config.yaml
model: "image autoencoder"
image_size: 48
translate: 0.06
encoder_norm: "rmsnorm"
encoder_activation: "squared_relu"
residual_init: "none"
max_precond_dim: 1024
warmup_steps: 340
adamw_weight_decay_other_params: 0.01
Rows from block 3 of the decoder, named by matrix and row number. Each number is 50 + 10 x the weight over the matrix's rms, rounded and kept within 0 to 99. All counts start at 0.
# fc1: squeeze-excite reduce (decoder.decb.0.0.se.fc1.weight, 8x64), inputs 0-63
fc1.0:72 57 75 52 51 57 26 74 51 51 52 63 47 74 56 56 47 52 44 54 60 73 64 44 54 52 55 60 84 60 67 78 35 47 50 49 44 34 58 67 18 49 39 64 57 34 66 61 54 37 71 52 44 46 43 39 34 36 56 44 55 49 37 55
fc1.1:42 41 50 46 59 42 48 41 52 58 50 47 67 38 49 40 60 44 65 56 56 55 53 56 44 51 41 62 47 58 53 47 47 39 60 76 56 50 48 47 55 50 56 61 50 47 51 43 46 49 45 55 52 44 63 58 29 34 47 35 45 50 49 38
fc1.2:54 50 50 56 52 51 54 52 55 53 55 52 56 51 49 53 51 49 47 46 46 48 54 53 49 51 49 53 45 49 48 53 47 50 55 54 55 51 48 47 51 49 50 52 52 57 46 53 51 48 55 49 46 51 50 54 47 47 47 44 51 51 51 47
fc1.3:46 62 36 64 45 53 56 51 57 55 60 59 09 47 55 57 35 83 58 26 64 65 40 57 62 57 36 47 79 35 69 39 35 38 48 66 32 48 60 51 40 55 61 30 47 46 42 42 49 43 48 29 57 48 42 54 22 50 39 22 60 56 58 49
fc1.4:44 50 53 53 47 54 53 51 49 47 45 42 51 48 49 49 48 44 47 52 51 49 44 44 46 39 47 52 49 51 53 48 44 52 51 46 54 49 46 45 49 50 52 53 47 51 55 47 49 50 42 48 47 54 47 50 45 46 49 43 55 46 44 46
fc1.5:57 49 51 68 34 65 17 63 38 41 46 51 57 40 50 45 64 44 43 62 35 43 51 52 25 68 76 58 30 71 51 57 46 58 62 28 72 49 45 56 51 33 58 34 62 63 28 43 62 51 67 56 59 39 74 42 64 53 61 71 48 44 64 65
fc1.6:57 43 63 36 46 27 53 43 65 49 49 47 34 46 80 44 50 46 47 50 44 66 56 54 53 47 41 50 27 46 57 42 85 57 57 41 34 68 39 78 43 58 59 51 62 33 60 34 61 54 47 55 47 41 42 68 45 34 54 63 53 76 26 61
fc1.7:49 37 52 47 47 54 46 51 49 46 47 53 43 55 53 47 53 45 57 53 51 54 54 51 46 52 47 53 54 59 50 47 47 49 46 40 53 57 44 47 48 50 49 58 46 56 53 55 44 47 56 57 48 44 46 43 48 58 56 47 46 46 57 51