Weights of a small image autoencoder.
Model: 2.12M parameters, 48-pixel images, encoder activation squared_relu, encoder depths [6, 6], decoder norm groupnorm, decoder activation silu.
Training: 3400 steps, batches of 64.
Data: trained on crops of objects in photos (Visual Genome), 1.8 epochs.
Rows from block 6 of the encoder of a small image autoencoder, named by matrix and row number. Rows with one number belong to one neuron. Each number is 200 + 30 x the weight over its row's rms, rounded and kept within 0 to 999. All counts start at 0.
After each neuron's rows are labels from the 100 images, of 14976, where the neuron reaches its highest value: "patch colour" is the nearest of a few named colours to the mean colour under the peak. Only what is clearly more common there than usual is listed. The data: crops of objects in photos (Visual Genome).
# fc1: MLP up (encoder.blocks.6.mlp.fc1.weight, 512x128), inputs 0-127
# fc2: MLP down (encoder.blocks.6.mlp.fc2.weight, 128x512, transposed), outputs 0-127

fc1.272,216,184,228,196,182,197,215,181,228,196,226,203,181,169,204,226,184,150,124,189,230,223,182,247,182,233,189,232,200,204,243,189,209,182,229,193,275,159,247,111,180,177,246,197,146,222,229,229,238,205,225,187,228,164,179,229,206,250,175,246,181,194,194,189,218,215,173,206,205,186,200,233,221,179,228,206,161,177,178,169,256,197,208,203,211,142,197,205,199,207,196,214,168,194,216,183,166,204,183,178,180,274,172,189,249,279,144,220,188,214,182,226,217,178,196,222,213,184,145,235,162,170,206,148,202,171,146,207
fc2.272,193,195,232,203,170,205,253,268,268,140,150,162,184,179,158,187,165,181,179,164,236,192,228,182,149,209,192,166,220,236,191,197,190,182,192,213,164,225,181,184,142,223,212,252,162,199,173,216,182,168,203,197,167,180,195,184,169,165,161,217,236,224,198,222,221,174,218,190,170,209,237,212,133,192,192,146,147,160,206,185,190,180,234,214,206,223,131,233,227,207,225,217,169,224,205,222,219,240,205,182,135,211,179,249,200,205,187,189,165,194,243,203,148,206,201,220,212,186,202,144,199,222,162,233,180,211,227,275
patch colour: pink

fc1.386,170,232,231,166,166,231,193,189,140,225,232,122,218,208,196,153,207,228,144,212,188,227,210,241,200,150,288,182,224,156,180,127,196,187,248,151,149,143,205,171,190,203,209,244,204,160,212,168,220,238,195,186,184,200,240,149,211,199,159,159,219,205,226,218,192,206,179,211,183,180,195,213,230,213,180,189,229,218,200,237,238,211,226,190,188,214,192,157,141,158,192,184,204,215,216,156,250,227,226,255,191,213,209,199,193,205,184,197,217,159,181,229,211,217,275,163,170,187,181,228,181,199,183,181,190,196,233,179
fc2.386,219,169,186,267,235,228,219,225,204,153,191,204,222,188,200,176,178,191,243,206,199,212,228,153,213,223,162,211,235,253,260,238,215,232,161,236,240,204,228,210,200,244,168,186,234,223,201,191,186,171,212,191,152,161,190,181,211,198,253,235,219,182,181,211,193,192,236,211,184,250,244,201,199,181,237,210,188,186,153,209,134,239,185,323,166,151,220,235,224,205,195,188,221,202,178,214,195,168,222,195,209,216,192,173,198,183,214,224,158,247,215,175,212,190,150,231,183,226,203,161,223,216,135,223,227,168,244,216
patch colour: pink

fc1.174,223,206,250,212,148,198,173,200,227,188,229,178,200,199,226,214,182,219,259,166,166,193,209,219,190,206,198,179,237,216,161,206,149,237,176,166,231,157,217,188,232,167,231,201,174,226,246,138,234,167,211,200,219,211,211,146,160,178,209,190,239,207,196,223,208,211,201,197,208,159,236,229,153,195,135,181,192,210,225,239,157,183,218,187,224,215,247,160,203,192,194,241,191,161,187,187,199,176,205,185,272,163,233,186,197,188,222,210,190,191,208,281,168,177,260,183,219,221,154,247,200,191,276,182,166,190,267,249
fc2.174,183,223,147,192,202,222,275,198,176,216,174,213,210,208,173,160,211,182,197,212,190,179,191,202,221,216,210,171,172,166,245,168,215,136,231,208,183,227,191,191,185,222,172,214,214,123,209,258,128,210,163,194,169,201,200,170,201,203,188,194,174,219,215,190,251,223,252,209,181,232,164,188,224,167,209,222,185,164,183,150,221,256,179,221,216,157,170,206,219,243,177,212,192,219,216,211,184,231,181,226,178,185,151,218,188,252,174,210,204,207,154,138,188,258,186,160,172,195,209,151,195,184,92,210,241,186,165,208
patch colour: brown

fc1.321,219,206,161,174,182,182,185,193,202,195,180,196,192,237,173,208,153,225,229,179,168,184,173,223,158,184,192,211,235,234,201,224,202,165,184,181,242,135,212,220,222,165,168,185,183,202,172,142,222,199,206,125,164,182,195,207,221,134,198,215,225,181,206,194,216,223,110,214,241,210,153,202,229,178,230,193,214,241,185,179,244,230,272,189,174,126,229,137,158,218,216,165,186,219,245,199,178,225,187,121,178,202,251,224,205,233,205,201,228,190,245,204,186,224,229,231,229,186,218,204,197,173,178,193,199,167,186,150
fc2.321,220,174,138,224,199,221,263,166,204,184,253,193,186,149,182,188,201,208,218,200,230,204,173,295,223,210,203,162,218,185,151,192,205,170,243,264,230,195,217,208,202,207,210,210,187,226,228,261,199,165,162,272,199,183,183,231,165,221,226,149,217,204,187,222,175,213,173,186,168,194,187,223,196,190,187,180,213,200,188,277,233,152,155,179,172,226,188,193,214,197,182,237,149,176,196,252,140,215,238,240,181,236,226,216,193,160,194,161,169,193,233,214,184,177,191,179,208,174,128,191,205,205,193,228,177,215,195,254
patch colour: pink

fc1.33,213,196,181,166,127,222,157,188,225,142,235,125,217,178,199,239,201,228,199,187,165,229,177,146,153,214,205,169,202,235,199,225,164,162,182,185,231,229,173,224,247,212,146,192,191,140,207,245,236,198,192,233,197,251,148,194,208,171,154,197,200,194,187,193,224,191,198,199,198,235,173,200,166,169,177,206,197,201,203,195,188,182,198,194,196,181,159,192,227,207,226,263,159,228,196,220,172,172,183,225,224,164,238,162,207,181,153,220,182,256,174,199,219,209,231,251,222,233,214,209,214,101,168,251,231,219,210,224
fc2.33,219,178,183,202,238,221,209,155,173,228,202,217,220,210,187,205,177,191,139,227,175,191,205,191,245,202,195,183,196,167,181,179,179,252,210,144,187,180,167,230,163,204,226,198,194,200,231,188,211,240,251,186,204,195,150,199,182,197,203,190,179,199,173,194,204,207,182,183,232,264,184,243,246,226,196,213,159,174,147,231,259,202,185,131,206,237,181,189,235,186,235,196,215,148,157,285,259,164,218,185,159,188,181,211,200,162,203,171,177,157,225,215,173,194,210,191,245,190,123,210,175,252,140,161,176,201,157,161
patch colour: grey

fc1.109,214,188,178,186,202,184,185,221,157,169,170,202,248,289,241,152,240,274,236,181,222,153,226,159,163,171,250,166,202,229,233,200,205,200,284,181,208,195,209,226,203,227,154,205,163,157,223,233,214,159,200,213,210,224,211,155,192,165,185,219,204,232,204,187,227,217,186,246,186,196,187,185,193,156,237,236,190,222,219,226,187,229,229,225,208,113,241,219,201,259,172,143,217,245,204,201,217,182,187,232,232,186,222,198,166,222,230,156,163,167,200,158,206,200,221,178,177,188,186,195,220,171,205,207,226,175,225,222
fc2.109,212,239,281,203,185,243,225,214,292,227,200,199,210,183,198,234,220,113,219,234,141,176,173,196,307,232,173,186,212,191,177,185,199,212,153,144,217,171,189,183,199,190,219,197,209,197,166,165,287,197,220,230,211,239,220,217,220,205,178,186,215,234,200,230,167,198,165,166,255,185,227,203,219,225,225,170,165,183,224,153,212,186,216,215,220,231,203,234,209,215,204,187,259,166,188,187,173,184,177,227,183,226,212,199,240,203,216,228,215,191,226,197,204,205,200,177,219,181,204,201,179,194,183,207,154,203,124,203
patch colour: black

fc1.6,188,191,170,184,188,160,268,272,174,224,140,184,198,164,207,202,184,204,223,192,177,176,236,184,212,187,195,215,176,252,210,176,155,153,199,164,218,158,211,204,160,177,170,122,234,162,131,151,187,184,186,158,204,177,215,187,216,191,225,184,215,135,171,221,229,209,134,238,231,223,155,208,189,228,160,175,194,183,192,194,196,184,197,255,194,244,213,174,214,232,203,184,139,202,243,252,218,231,224,217,225,202,236,241,225,194,180,170,208,200,197,211,186,135,226,198,224,201,221,172,243,202,154,190,179,167,200,227
fc2.6,205,203,217,185,194,252,195,197,164,225,207,230,185,212,164,222,228,216,264,166,191,186,154,236,159,229,213,198,230,268,206,179,155,222,231,255,202,221,189,218,223,216,221,260,171,200,192,263,215,230,242,226,199,192,209,169,215,168,208,197,166,184,214,245,170,204,187,195,196,165,238,163,209,186,191,231,216,215,196,217,163,241,217,138,254,202,253,224,165,152,221,164,130,197,191,178,183,248,203,205,164,215,260,199,242,200,284,232,164,217,171,163,247,212,180,198,177,213,203,195,167,219,162,217,213,197,192,239
patch colour: pink

fc1.418,212,166,216,200,177,225,168,230,191,193,240,148,217,260,195,172,197,213,187,209,171,250,208,227,176,195,263,155,218,233,216,233,239,143,236,194,135,226,232,218,210,159,221,199,236,233,198,201,178,243,168,199,171,152,212,174,186,180,206,197,266,178,168,215,158,184,223,245,194,202,218,195,209,253,188,201,200,274,189,167,185,205,239,217,196,190,166,188,152,199,232,223,192,256,232,192,218,193,225,199,240,182,188,186,225,233,256,183,218,181,186,211,212,157,230,195,190,182,182,242,176,221,196,177,155,104,163,167
fc2.418,192,192,200,193,216,199,252,165,187,204,145,247,194,191,207,240,207,199,227,181,188,180,204,171,255,202,183,212,235,206,202,161,178,220,167,230,218,179,210,149,186,225,196,206,168,147,225,180,249,139,156,204,208,236,194,222,180,167,213,208,127,204,215,197,236,248,200,108,200,219,143,213,148,176,187,208,221,142,196,175,172,227,185,194,272,182,192,207,199,190,160,181,168,150,216,223,176,219,218,205,201,220,221,179,188,174,150,233,206,242,184,184,203,246,190,107,184,215,228,194,187,180,188,216,197,270,171,189
patch colour: pink

fc1.361,174,168,192,237,254,233,140,175,122,208,233,175,230,245,181,201,175,238,177,193,210,184,215,213,209,192,174,183,196,238,211,180,225,178,174,161,230,214,174,222,195,158,194,207,157,212,184,189,221,185,186,164,168,202,166,190,224,170,193,259,256,182,163,233,188,183,217,180,200,181,183,150,213,245,206,215,170,276,170,167,236,189,246,149,279,172,219,235,180,219,247,195,195,183,182,212,226,198,192,251,226,174,216,198,198,177,243,170,190,215,211,201,196,179,268,226,264,224,255,211,155,220,196,195,202,169,209,160
fc2.361,216,241,232,155,189,163,244,204,170,204,207,246,117,170,237,229,243,218,232,201,213,203,191,181,156,181,253,213,168,183,208,219,144,196,173,248,218,168,167,171,176,229,226,194,195,193,232,196,185,222,221,198,231,220,176,185,178,237,192,228,159,227,212,166,193,223,135,201,244,167,206,208,151,166,167,172,217,141,232,209,188,201,187,172,103,195,233,152,185,184,197,165,193,171,232,230,213,247,201,208,239,202,215,256,178,191,165,208,153,205,243,194,181,202,168,203,187,184,199,213,190,222,188,189,159,228,268,204
patch colour: pink; white

fc1.330,215,195,238,140,211,246,191,231,185,208,209,221,225,178,196,245,206,238,237,203,224,149,198,193,163,205,189,196,205,163,218,198,201,287,180,224,194,153,257,238,113,225,215,212,230,208,227,180,213,179,228,208,181,206,223,200,201,218,225,137,225,172,233,200,179,208,214,218,259,180,213,171,171,198,243,137,217,156,191,240,183,162,239,205,218,182,231,187,219,220,183,248,169,196,214,211,184,161,249,201,224,214,193,166,217,176,241,176,170,252,239,229,231,226,210,148,187,183,200,183,240,172,155,195,195,202,168,269
fc2.330,157,251,167,194,176,215,225,121,190,233,187,196,150,182,184,188,241,205,154,258,233,178,199,243,206,205,178,221,181,245,197,230,149,183,224,154,245,206,201,147,256,161,207,225,213,216,220,200,181,234,190,200,215,225,190,226,228,202,204,200,153,215,218,191,213,193,196,193,165,213,192,212,229,184,172,214,186,199,186,192,189,217,247,188,182,170,195,145,221,157,180,156,215,188,182,212,202,207,168,214,204,144,165,215,189,233,188,200,188,152,155,164,199,186,155,253,177,207,174,248,142,267,205,229,225,208,266,117
patch colour: pink; white

fc1.336,220,203,218,227,247,210,198,227,152,212,180,176,173,186,217,197,224,217,149,169,228,191,211,210,186,228,161,186,176,194,146,186,162,203,191,218,209,218,215,183,177,186,226,158,201,247,257,230,171,184,205,166,144,224,288,268,168,178,149,195,167,197,159,219,220,228,148,203,260,188,180,199,162,196,160,208,180,174,178,186,224,181,194,195,130,221,193,210,237,198,211,213,236,171,171,198,190,186,229,171,186,179,189,174,165,245,200,193,242,178,178,194,212,198,190,197,222,191,120,126,224,148,238,195,178,165,231,250
fc2.336,204,214,239,183,171,202,166,171,191,115,183,203,220,184,177,207,148,175,229,220,108,210,147,194,209,252,237,187,208,167,178,141,192,220,194,213,252,211,132,152,245,182,163,225,200,204,218,160,202,240,241,215,202,182,196,199,199,160,134,221,198,206,193,198,199,220,154,167,201,244,130,202,150,204,212,200,223,179,174,179,211,249,223,180,215,167,227,251,201,214,172,238,233,166,206,201,224,152,197,220,201,192,174,196,202,228,212,200,178,202,151,227,224,166,203,259,160,230,200,208,210,188,153,237,213,195,219,210
patch colour: black

fc1.285,210,249,233,222,180,227,183,182,209,152,211,196,196,176,174,189,171,144,242,216,235,187,224,217,198,200,216,181,280,183,203,196,178,179,213,166,203,189,238,212,210,218,169,193,203,230,196,190,147,138,178,154,176,138,213,193,200,291,121,217,163,232,200,178,148,198,201,238,182,224,245,213,207,196,201,194,167,222,184,150,186,173,184,211,194,160,245,159,207,216,194,239,225,192,185,195,227,191,203,200,194,161,173,229,230,173,223,177,182,141,231,138,223,196,164,160,241,180,194,222,211,139,188,226,259,172,205,224
fc2.285,290,209,194,174,221,184,194,251,135,228,180,248,214,182,236,189,203,246,186,181,167,168,185,228,174,202,180,237,161,245,182,191,177,229,202,198,183,242,217,254,223,275,199,247,216,174,207,204,228,289,221,212,209,223,188,160,175,238,235,210,162,188,180,178,182,205,159,200,233,143,222,183,223,217,192,188,204,178,212,189,245,239,205,199,215,180,202,178,227,189,194,173,151,205,214,196,200,180,157,201,147,204,227,221,229,221,223,256,170,174,163,184,241,209,225,200,174,240,266,196,175,194,220,212,196,194,135,168
patch colour: brown

fc1.393,219,168,196,162,235,218,199,182,197,219,213,162,188,217,169,224,196,240,188,232,184,146,195,195,200,174,187,218,158,181,213,233,224,226,163,201,206,181,205,237,199,227,208,230,168,160,212,238,234,205,196,165,201,197,211,190,277,242,189,203,169,229,217,191,295,214,258,184,196,157,193,197,225,179,276,145,205,177,243,187,178,196,194,211,244,180,233,187,212,234,209,213,247,181,204,245,175,192,179,224,291,194,199,217,188,214,155,174,151,220,172,195,145,146,225,185,177,218,199,175,159,171,201,210,166,231,245,141
fc2.393,191,247,225,179,175,206,199,216,223,177,199,237,240,170,176,185,266,236,208,173,175,240,208,232,219,219,203,187,286,200,141,230,197,176,186,194,215,237,230,175,189,194,203,234,221,174,199,177,203,175,167,183,177,194,207,225,163,165,201,194,194,198,186,176,97,195,158,190,197,245,184,205,145,229,137,252,215,238,198,208,259,145,241,230,164,231,209,191,188,188,186,220,225,209,206,211,225,180,219,182,209,200,204,215,190,254,223,210,199,147,243,235,187,218,219,251,193,196,170,213,235,255,219,151,186,208,131,229
patch colour: pink

fc1.105,213,191,221,200,214,149,220,232,185,234,209,142,180,233,177,225,209,189,204,206,192,182,236,211,215,205,240,277,231,230,208,203,187,222,166,222,197,215,180,152,167,181,178,178,181,195,174,184,218,184,207,166,180,217,183,175,206,140,181,257,255,235,200,249,248,187,187,187,233,163,243,231,176,203,191,195,186,204,204,140,172,252,273,264,228,201,182,165,156,195,221,217,176,260,216,267,232,202,182,241,183,176,210,247,245,214,163,192,206,185,216,235,157,204,199,190,187,213,199,150,143,176,193,193,148,203,163,172
fc2.105,232,228,208,203,216,206,172,158,125,200,169,268,170,159,221,203,152,233,158,225,220,187,176,202,263,210,187,184,131,218,215,191,216,199,206,194,198,224,184,225,245,238,175,191,179,173,202,209,167,203,204,250,223,223,209,257,209,240,249,194,197,128,216,166,198,233,181,218,221,162,175,169,251,213,216,188,219,214,191,199,236,131,176,188,182,169,206,203,175,218,235,216,240,155,149,196,200,232,186,223,212,205,246,175,224,203,203,203,267,149,229,217,220,202,190,186,218,146,181,204,242,177,199,158,165,169,258,206
patch colour: brown

fc1.123,229,145,208,205,184,196,162,179,178,170,196,212,180,217,145,246,176,204,232,222,205,216,183,170,144,201,255,197,189,211,172,192,271,228,259,159,147,185,202,171,177,199,270,232,177,220,188,191,138,191,209,166,192,194,180,212,156,163,213,127,199,174,229,190,161,179,142,222,212,216,208,205,229,219,188,216,171,177,161,200,235,218,233,228,150,207,218,217,188,183,181,168,189,204,118,176,199,179,224,125,197,218,238,194,224,192,202,173,168,128,172,217,205,190,233,216,196,214,212,222,156,163,235,203,213,165,184,195
fc2.123,198,255,180,184,193,202,197,199,259,194,230,165,207,190,238,166,231,186,242,160,219,223,224,201,218,166,152,173,267,231,201,199,137,214,188,177,186,194,211,216,171,263,175,166,204,219,204,176,204,206,201,224,242,215,161,174,204,220,184,262,224,178,237,202,176,187,236,183,206,179,197,148,188,150,196,208,254,240,232,170,166,178,206,168,203,214,171,206,210,211,164,301,217,160,227,228,196,200,168,218,188,136,175,213,282,187,219,200,222,211,218,212,235,246,130,214,202,230,153,180,186,224,191,180,214,211,188,188
patch colour: black

fc1.160,166,233,181,230,226,205,179,200,195,157,281,218,226,206,183,174,198,204,164,262,169,229,249,206,190,140,189,195,187,215,250,175,170,217,249,229,181,166,217,208,211,205,200,194,230,251,210,147,238,209,217,193,184,141,247,219,219,206,202,157,165,204,164,160,199,171,174,179,152,134,231,194,192,191,234,200,225,162,189,203,192,175,199,204,160,207,218,176,191,173,282,200,193,222,223,270,216,217,181,193,202,211,216,180,211,195,243,197,213,149,155,217,259,181,209,166,191,222,199,194,160,203,124,211,248,234,177,196
fc2.160,212,141,218,204,214,217,202,207,205,207,141,183,192,197,204,184,172,180,218,152,271,199,152,203,130,246,245,190,171,162,116,190,190,164,195,237,221,202,198,239,181,207,187,242,194,198,176,182,135,117,169,214,191,244,174,204,191,187,202,172,248,206,176,229,238,184,230,222,240,244,178,158,196,162,198,254,190,223,178,189,188,240,253,203,211,223,251,227,182,196,229,176,234,198,189,169,197,169,206,193,216,219,222,184,203,239,177,211,195,231,237,233,172,191,183,147,222,148,251,199,227,163,215,184,176,182,175,219
patch colour: brown

fc1.376,254,171,216,151,212,199,211,234,238,195,222,218,182,259,196,173,160,222,185,182,238,164,165,228,180,176,185,214,209,190,170,165,164,214,171,182,202,183,210,206,219,238,225,106,223,160,184,211,202,202,233,219,139,251,222,175,209,182,215,188,193,149,268,179,137,190,246,194,212,212,153,193,222,244,229,203,243,184,208,234,210,229,228,213,165,203,221,207,192,213,140,222,175,178,219,235,169,254,181,205,184,192,180,188,215,253,231,230,207,227,194,231,240,250,171,233,196,209,227,218,192,202,162,153,248,186,204,267
fc2.376,249,182,204,210,180,155,220,180,155,186,182,166,171,157,198,202,212,205,216,165,146,268,192,235,210,194,230,194,201,219,202,247,212,213,180,195,264,269,158,160,229,208,255,156,191,219,171,184,212,212,199,205,246,181,178,223,220,186,164,176,154,224,223,202,229,214,168,206,186,149,196,145,232,211,113,180,216,211,188,176,231,180,195,200,226,218,207,267,185,178,214,176,224,193,150,161,179,243,159,251,209,212,205,258,182,215,141,205,187,177,231,177,203,134,190,190,229,233,190,158,195,207,211,202,213,221,162,221
patch colour: pink; white

fc1.359,212,247,204,258,195,207,180,204,246,187,230,205,174,214,181,218,252,169,189,196,171,236,220,166,213,171,233,173,233,226,221,171,262,196,253,256,110,219,197,131,249,183,214,176,222,174,221,208,200,202,193,207,149,223,183,163,177,187,182,171,167,214,168,188,210,239,226,183,205,190,258,159,217,192,178,183,208,154,230,157,151,251,203,242,182,226,274,188,214,139,142,224,175,160,216,194,142,221,209,186,215,212,212,163,177,187,216,193,196,179,157,191,172,211,186,184,171,213,187,226,164,205,223,186,213,201,203,227
fc2.359,185,167,189,228,219,202,283,189,122,199,198,216,230,168,212,168,169,171,213,169,209,163,183,225,275,193,161,197,138,224,220,201,175,185,168,182,288,216,203,245,169,186,172,202,191,205,221,196,169,148,157,171,180,220,200,164,178,195,182,215,148,213,197,211,265,191,235,195,155,256,169,195,211,222,222,235,144,205,203,218,305,188,159,156,180,155,203,241,190,208,176,210,227,203,162,202,230,194,182,221,212,208,212,172,197,175,205,187,198,229,173,209,196,199,204,226,230,224,200,170,241,179,173,222,190,201,213,209
patch colour: grey

fc1.331,204,189,223,179,195,191,228,148,245,168,223,148,218,166,237,237,185,183,186,233,229,186,222,242,194,161,175,260,227,233,212,214,253,221,209,219,226,214,147,221,171,244,195,220,193,243,174,191,184,192,174,219,186,238,172,192,223,160,194,220,202,179,219,222,140,162,178,203,183,228,179,243,179,260,238,267,213,156,254,193,152,202,198,207,183,245,215,164,210,170,211,219,180,236,229,213,156,203,225,154,173,216,180,144,206,176,207,201,189,225,151,217,200,192,239,264,193,125,189,198,253,168,230,182,224,183,212,219
fc2.331,235,235,188,178,237,198,151,211,175,209,210,229,198,278,173,207,188,200,210,270,194,245,180,238,238,206,251,206,179,148,192,181,201,172,248,194,163,197,165,233,246,195,204,225,194,166,178,189,243,227,234,207,214,191,214,163,212,183,260,170,214,214,171,160,154,179,175,153,156,246,206,224,277,148,186,191,167,182,212,235,204,216,230,209,179,160,199,194,141,166,260,263,233,166,199,204,191,189,220,201,213,198,225,155,207,202,200,201,186,182,200,237,198,187,150,210,194,167,183,238,152,194,194,239,217,157,162,216
patch colour: brown

fc1.487,203,255,227,213,194,203,217,261,177,176,265,151,197,267,202,155,219,176,170,223,149,205,206,200,164,195,265,221,172,173,241,217,204,220,223,167,217,168,241,159,264,189,196,179,173,180,207,171,222,195,146,233,194,215,180,204,195,185,155,189,145,264,207,203,164,210,213,160,238,165,188,214,202,170,203,220,218,180,248,233,164,213,204,167,206,206,173,165,200,167,208,210,155,234,159,200,245,212,178,205,219,179,229,180,181,188,247,237,153,199,167,147,174,185,213,175,175,124,193,218,164,174,181,191,202,232,236,201
fc2.487,188,197,168,192,218,195,149,192,267,226,183,165,242,200,220,213,162,213,179,208,188,208,198,237,233,162,211,163,150,203,155,196,167,176,156,227,202,209,191,213,189,214,226,222,241,195,204,222,167,169,205,187,229,221,163,111,208,216,203,174,241,134,219,239,243,212,190,270,178,232,213,195,200,193,225,197,215,242,200,180,216,201,180,241,182,206,180,225,210,157,187,230,245,163,213,225,180,140,215,151,213,209,177,204,172,236,99,140,214,205,203,260,192,217,166,239,181,248,226,181,193,192,203,201,212,167,159,202
patch colour: black

fc1.423,232,230,267,129,205,191,189,212,205,164,182,187,167,198,227,193,261,201,206,209,186,162,215,172,155,195,190,203,159,134,207,271,182,210,244,201,215,141,223,236,195,211,181,220,186,180,202,198,232,180,244,194,262,172,193,208,220,202,217,224,202,239,211,183,236,188,186,199,188,158,182,219,203,190,252,152,184,222,209,255,190,173,185,170,213,134,177,164,224,178,214,175,219,172,222,216,269,208,155,209,199,163,227,218,203,244,187,121,192,214,170,179,195,194,261,227,179,179,225,221,172,153,190,236,205,186,259,209
fc2.423,180,182,185,257,182,184,192,251,178,226,215,195,228,180,210,206,138,192,227,228,222,204,214,241,174,204,201,208,252,247,231,183,211,215,180,149,189,217,217,171,186,191,179,202,195,232,211,234,228,228,169,217,175,211,184,209,187,175,214,154,229,191,204,196,94,198,237,224,194,256,235,195,186,211,224,264,159,177,197,155,282,222,169,137,151,233,220,262,198,180,168,199,177,212,220,191,163,197,196,209,201,172,223,149,218,171,201,214,226,211,159,206,233,187,195,149,199,226,170,237,231,246,221,146,197,183,171,238
patch colour: brown

fc1.304,257,225,211,141,202,217,207,228,218,241,171,240,198,259,189,269,228,172,253,223,192,167,223,240,221,179,224,207,154,195,238,234,225,188,204,245,234,219,179,148,211,213,186,225,215,153,182,192,222,188,205,196,207,194,175,170,219,180,201,170,164,241,237,191,237,227,210,176,193,200,281,207,153,168,218,195,162,185,202,172,192,218,177,190,217,166,280,185,196,202,234,204,248,206,203,220,210,178,133,210,191,188,175,209,223,204,240,217,152,167,188,158,175,193,257,248,181,194,187,233,145,205,213,211,249,215,258,206
fc2.304,189,157,199,195,187,161,204,171,205,192,189,186,201,195,186,212,122,183,182,215,129,198,199,155,201,203,157,163,275,238,187,174,218,232,178,187,151,197,212,221,186,191,197,195,232,221,220,237,147,197,180,205,183,217,187,187,147,188,231,200,265,156,137,202,182,180,226,205,175,214,148,210,182,207,261,237,193,188,170,191,218,203,180,230,256,179,162,184,195,198,160,194,130,165,228,220,171,192,245,141,193,209,167,179,172,196,180,196,201,196,116,193,211,193,192,111,199,207,213,217,232,231,200,177,202,181,152,202
patch colour: brown

fc1.468,182,240,197,217,168,211,214,231,133,184,227,196,196,206,239,212,238,192,177,230,251,195,186,230,223,164,190,202,148,208,219,154,191,206,202,162,174,222,184,164,180,239,190,246,216,156,216,196,227,229,232,175,245,174,240,154,248,216,209,159,224,188,223,205,243,194,233,241,114,209,234,212,237,194,196,184,175,253,190,246,201,195,215,189,229,143,176,192,191,205,187,172,226,173,203,184,270,192,230,207,237,248,213,207,164,163,157,176,194,222,180,240,179,147,222,174,189,193,159,245,180,186,158,192,163,188,242,259
fc2.468,247,211,177,255,250,233,236,190,243,221,176,189,204,195,160,213,183,253,262,183,253,207,252,248,192,217,215,223,230,197,222,260,195,207,145,218,228,207,260,218,206,184,196,132,191,203,204,218,210,197,159,203,183,208,184,211,189,205,171,216,133,254,209,226,213,227,186,193,280,173,224,145,191,166,196,214,188,240,192,194,159,247,199,225,255,240,179,149,216,210,166,132,173,225,205,213,182,197,205,246,210,183,208,192,204,190,180,217,212,205,223,205,224,223,180,198,220,220,252,147,248,204,158,200,174,174,213,192
patch colour: pink

fc1.362,199,182,246,178,187,231,222,264,183,222,209,205,148,219,228,249,194,234,186,194,215,198,173,229,183,161,258,154,166,220,199,236,209,198,175,218,182,205,202,225,196,247,175,154,294,179,180,210,221,157,243,183,197,179,178,152,206,159,192,187,216,210,205,168,174,227,207,202,185,175,228,193,155,208,197,224,264,198,206,200,188,232,221,212,234,194,218,191,237,176,237,172,185,162,162,234,184,211,205,218,166,163,183,196,234,190,156,182,174,202,253,209,201,181,232,245,243,168,278,285,214,193,175,233,262,202,180,190
fc2.362,180,236,196,197,190,179,201,208,250,222,185,238,246,200,175,225,200,218,194,241,162,115,226,195,159,202,138,215,222,210,198,218,168,194,176,175,230,179,141,184,176,168,231,234,148,190,228,192,181,167,202,203,217,237,224,158,211,187,200,234,193,231,199,219,223,178,218,204,231,169,214,164,239,157,253,147,144,191,199,218,135,198,193,246,173,170,170,195,188,174,196,195,220,214,208,237,176,188,177,170,260,253,196,187,182,176,221,184,197,236,236,182,152,173,165,136,173,188,172,151,181,167,261,215,143,192,188,196
patch colour: black

fc1.379,159,195,222,226,182,170,180,200,238,222,165,192,223,172,178,199,199,210,203,151,173,169,194,112,203,234,190,194,182,208,219,231,183,213,186,191,241,177,153,174,195,190,225,185,193,239,217,151,181,150,212,203,193,146,197,134,232,247,217,208,203,231,221,296,200,279,209,203,167,222,216,198,206,254,182,192,219,193,183,182,229,218,109,225,292,242,206,161,224,205,188,208,193,188,242,223,152,218,192,221,221,257,217,189,139,214,191,194,201,200,192,207,181,187,196,161,207,194,207,207,180,212,194,224,175,225,219,166
fc2.379,226,143,154,148,168,196,236,222,173,215,234,223,125,157,225,249,198,216,169,250,241,200,208,235,188,189,198,200,208,208,212,231,179,157,197,174,212,220,242,240,227,177,174,244,278,179,209,204,216,196,242,198,174,174,245,209,196,205,168,248,211,208,198,197,175,155,206,188,243,153,224,204,198,188,163,216,171,255,169,202,238,127,226,191,139,177,241,195,188,174,201,213,227,244,219,173,144,201,139,172,199,197,153,199,240,194,233,217,218,217,211,233,203,220,213,159,196,230,187,211,207,180,225,156,228,176,165,193
patch colour: pink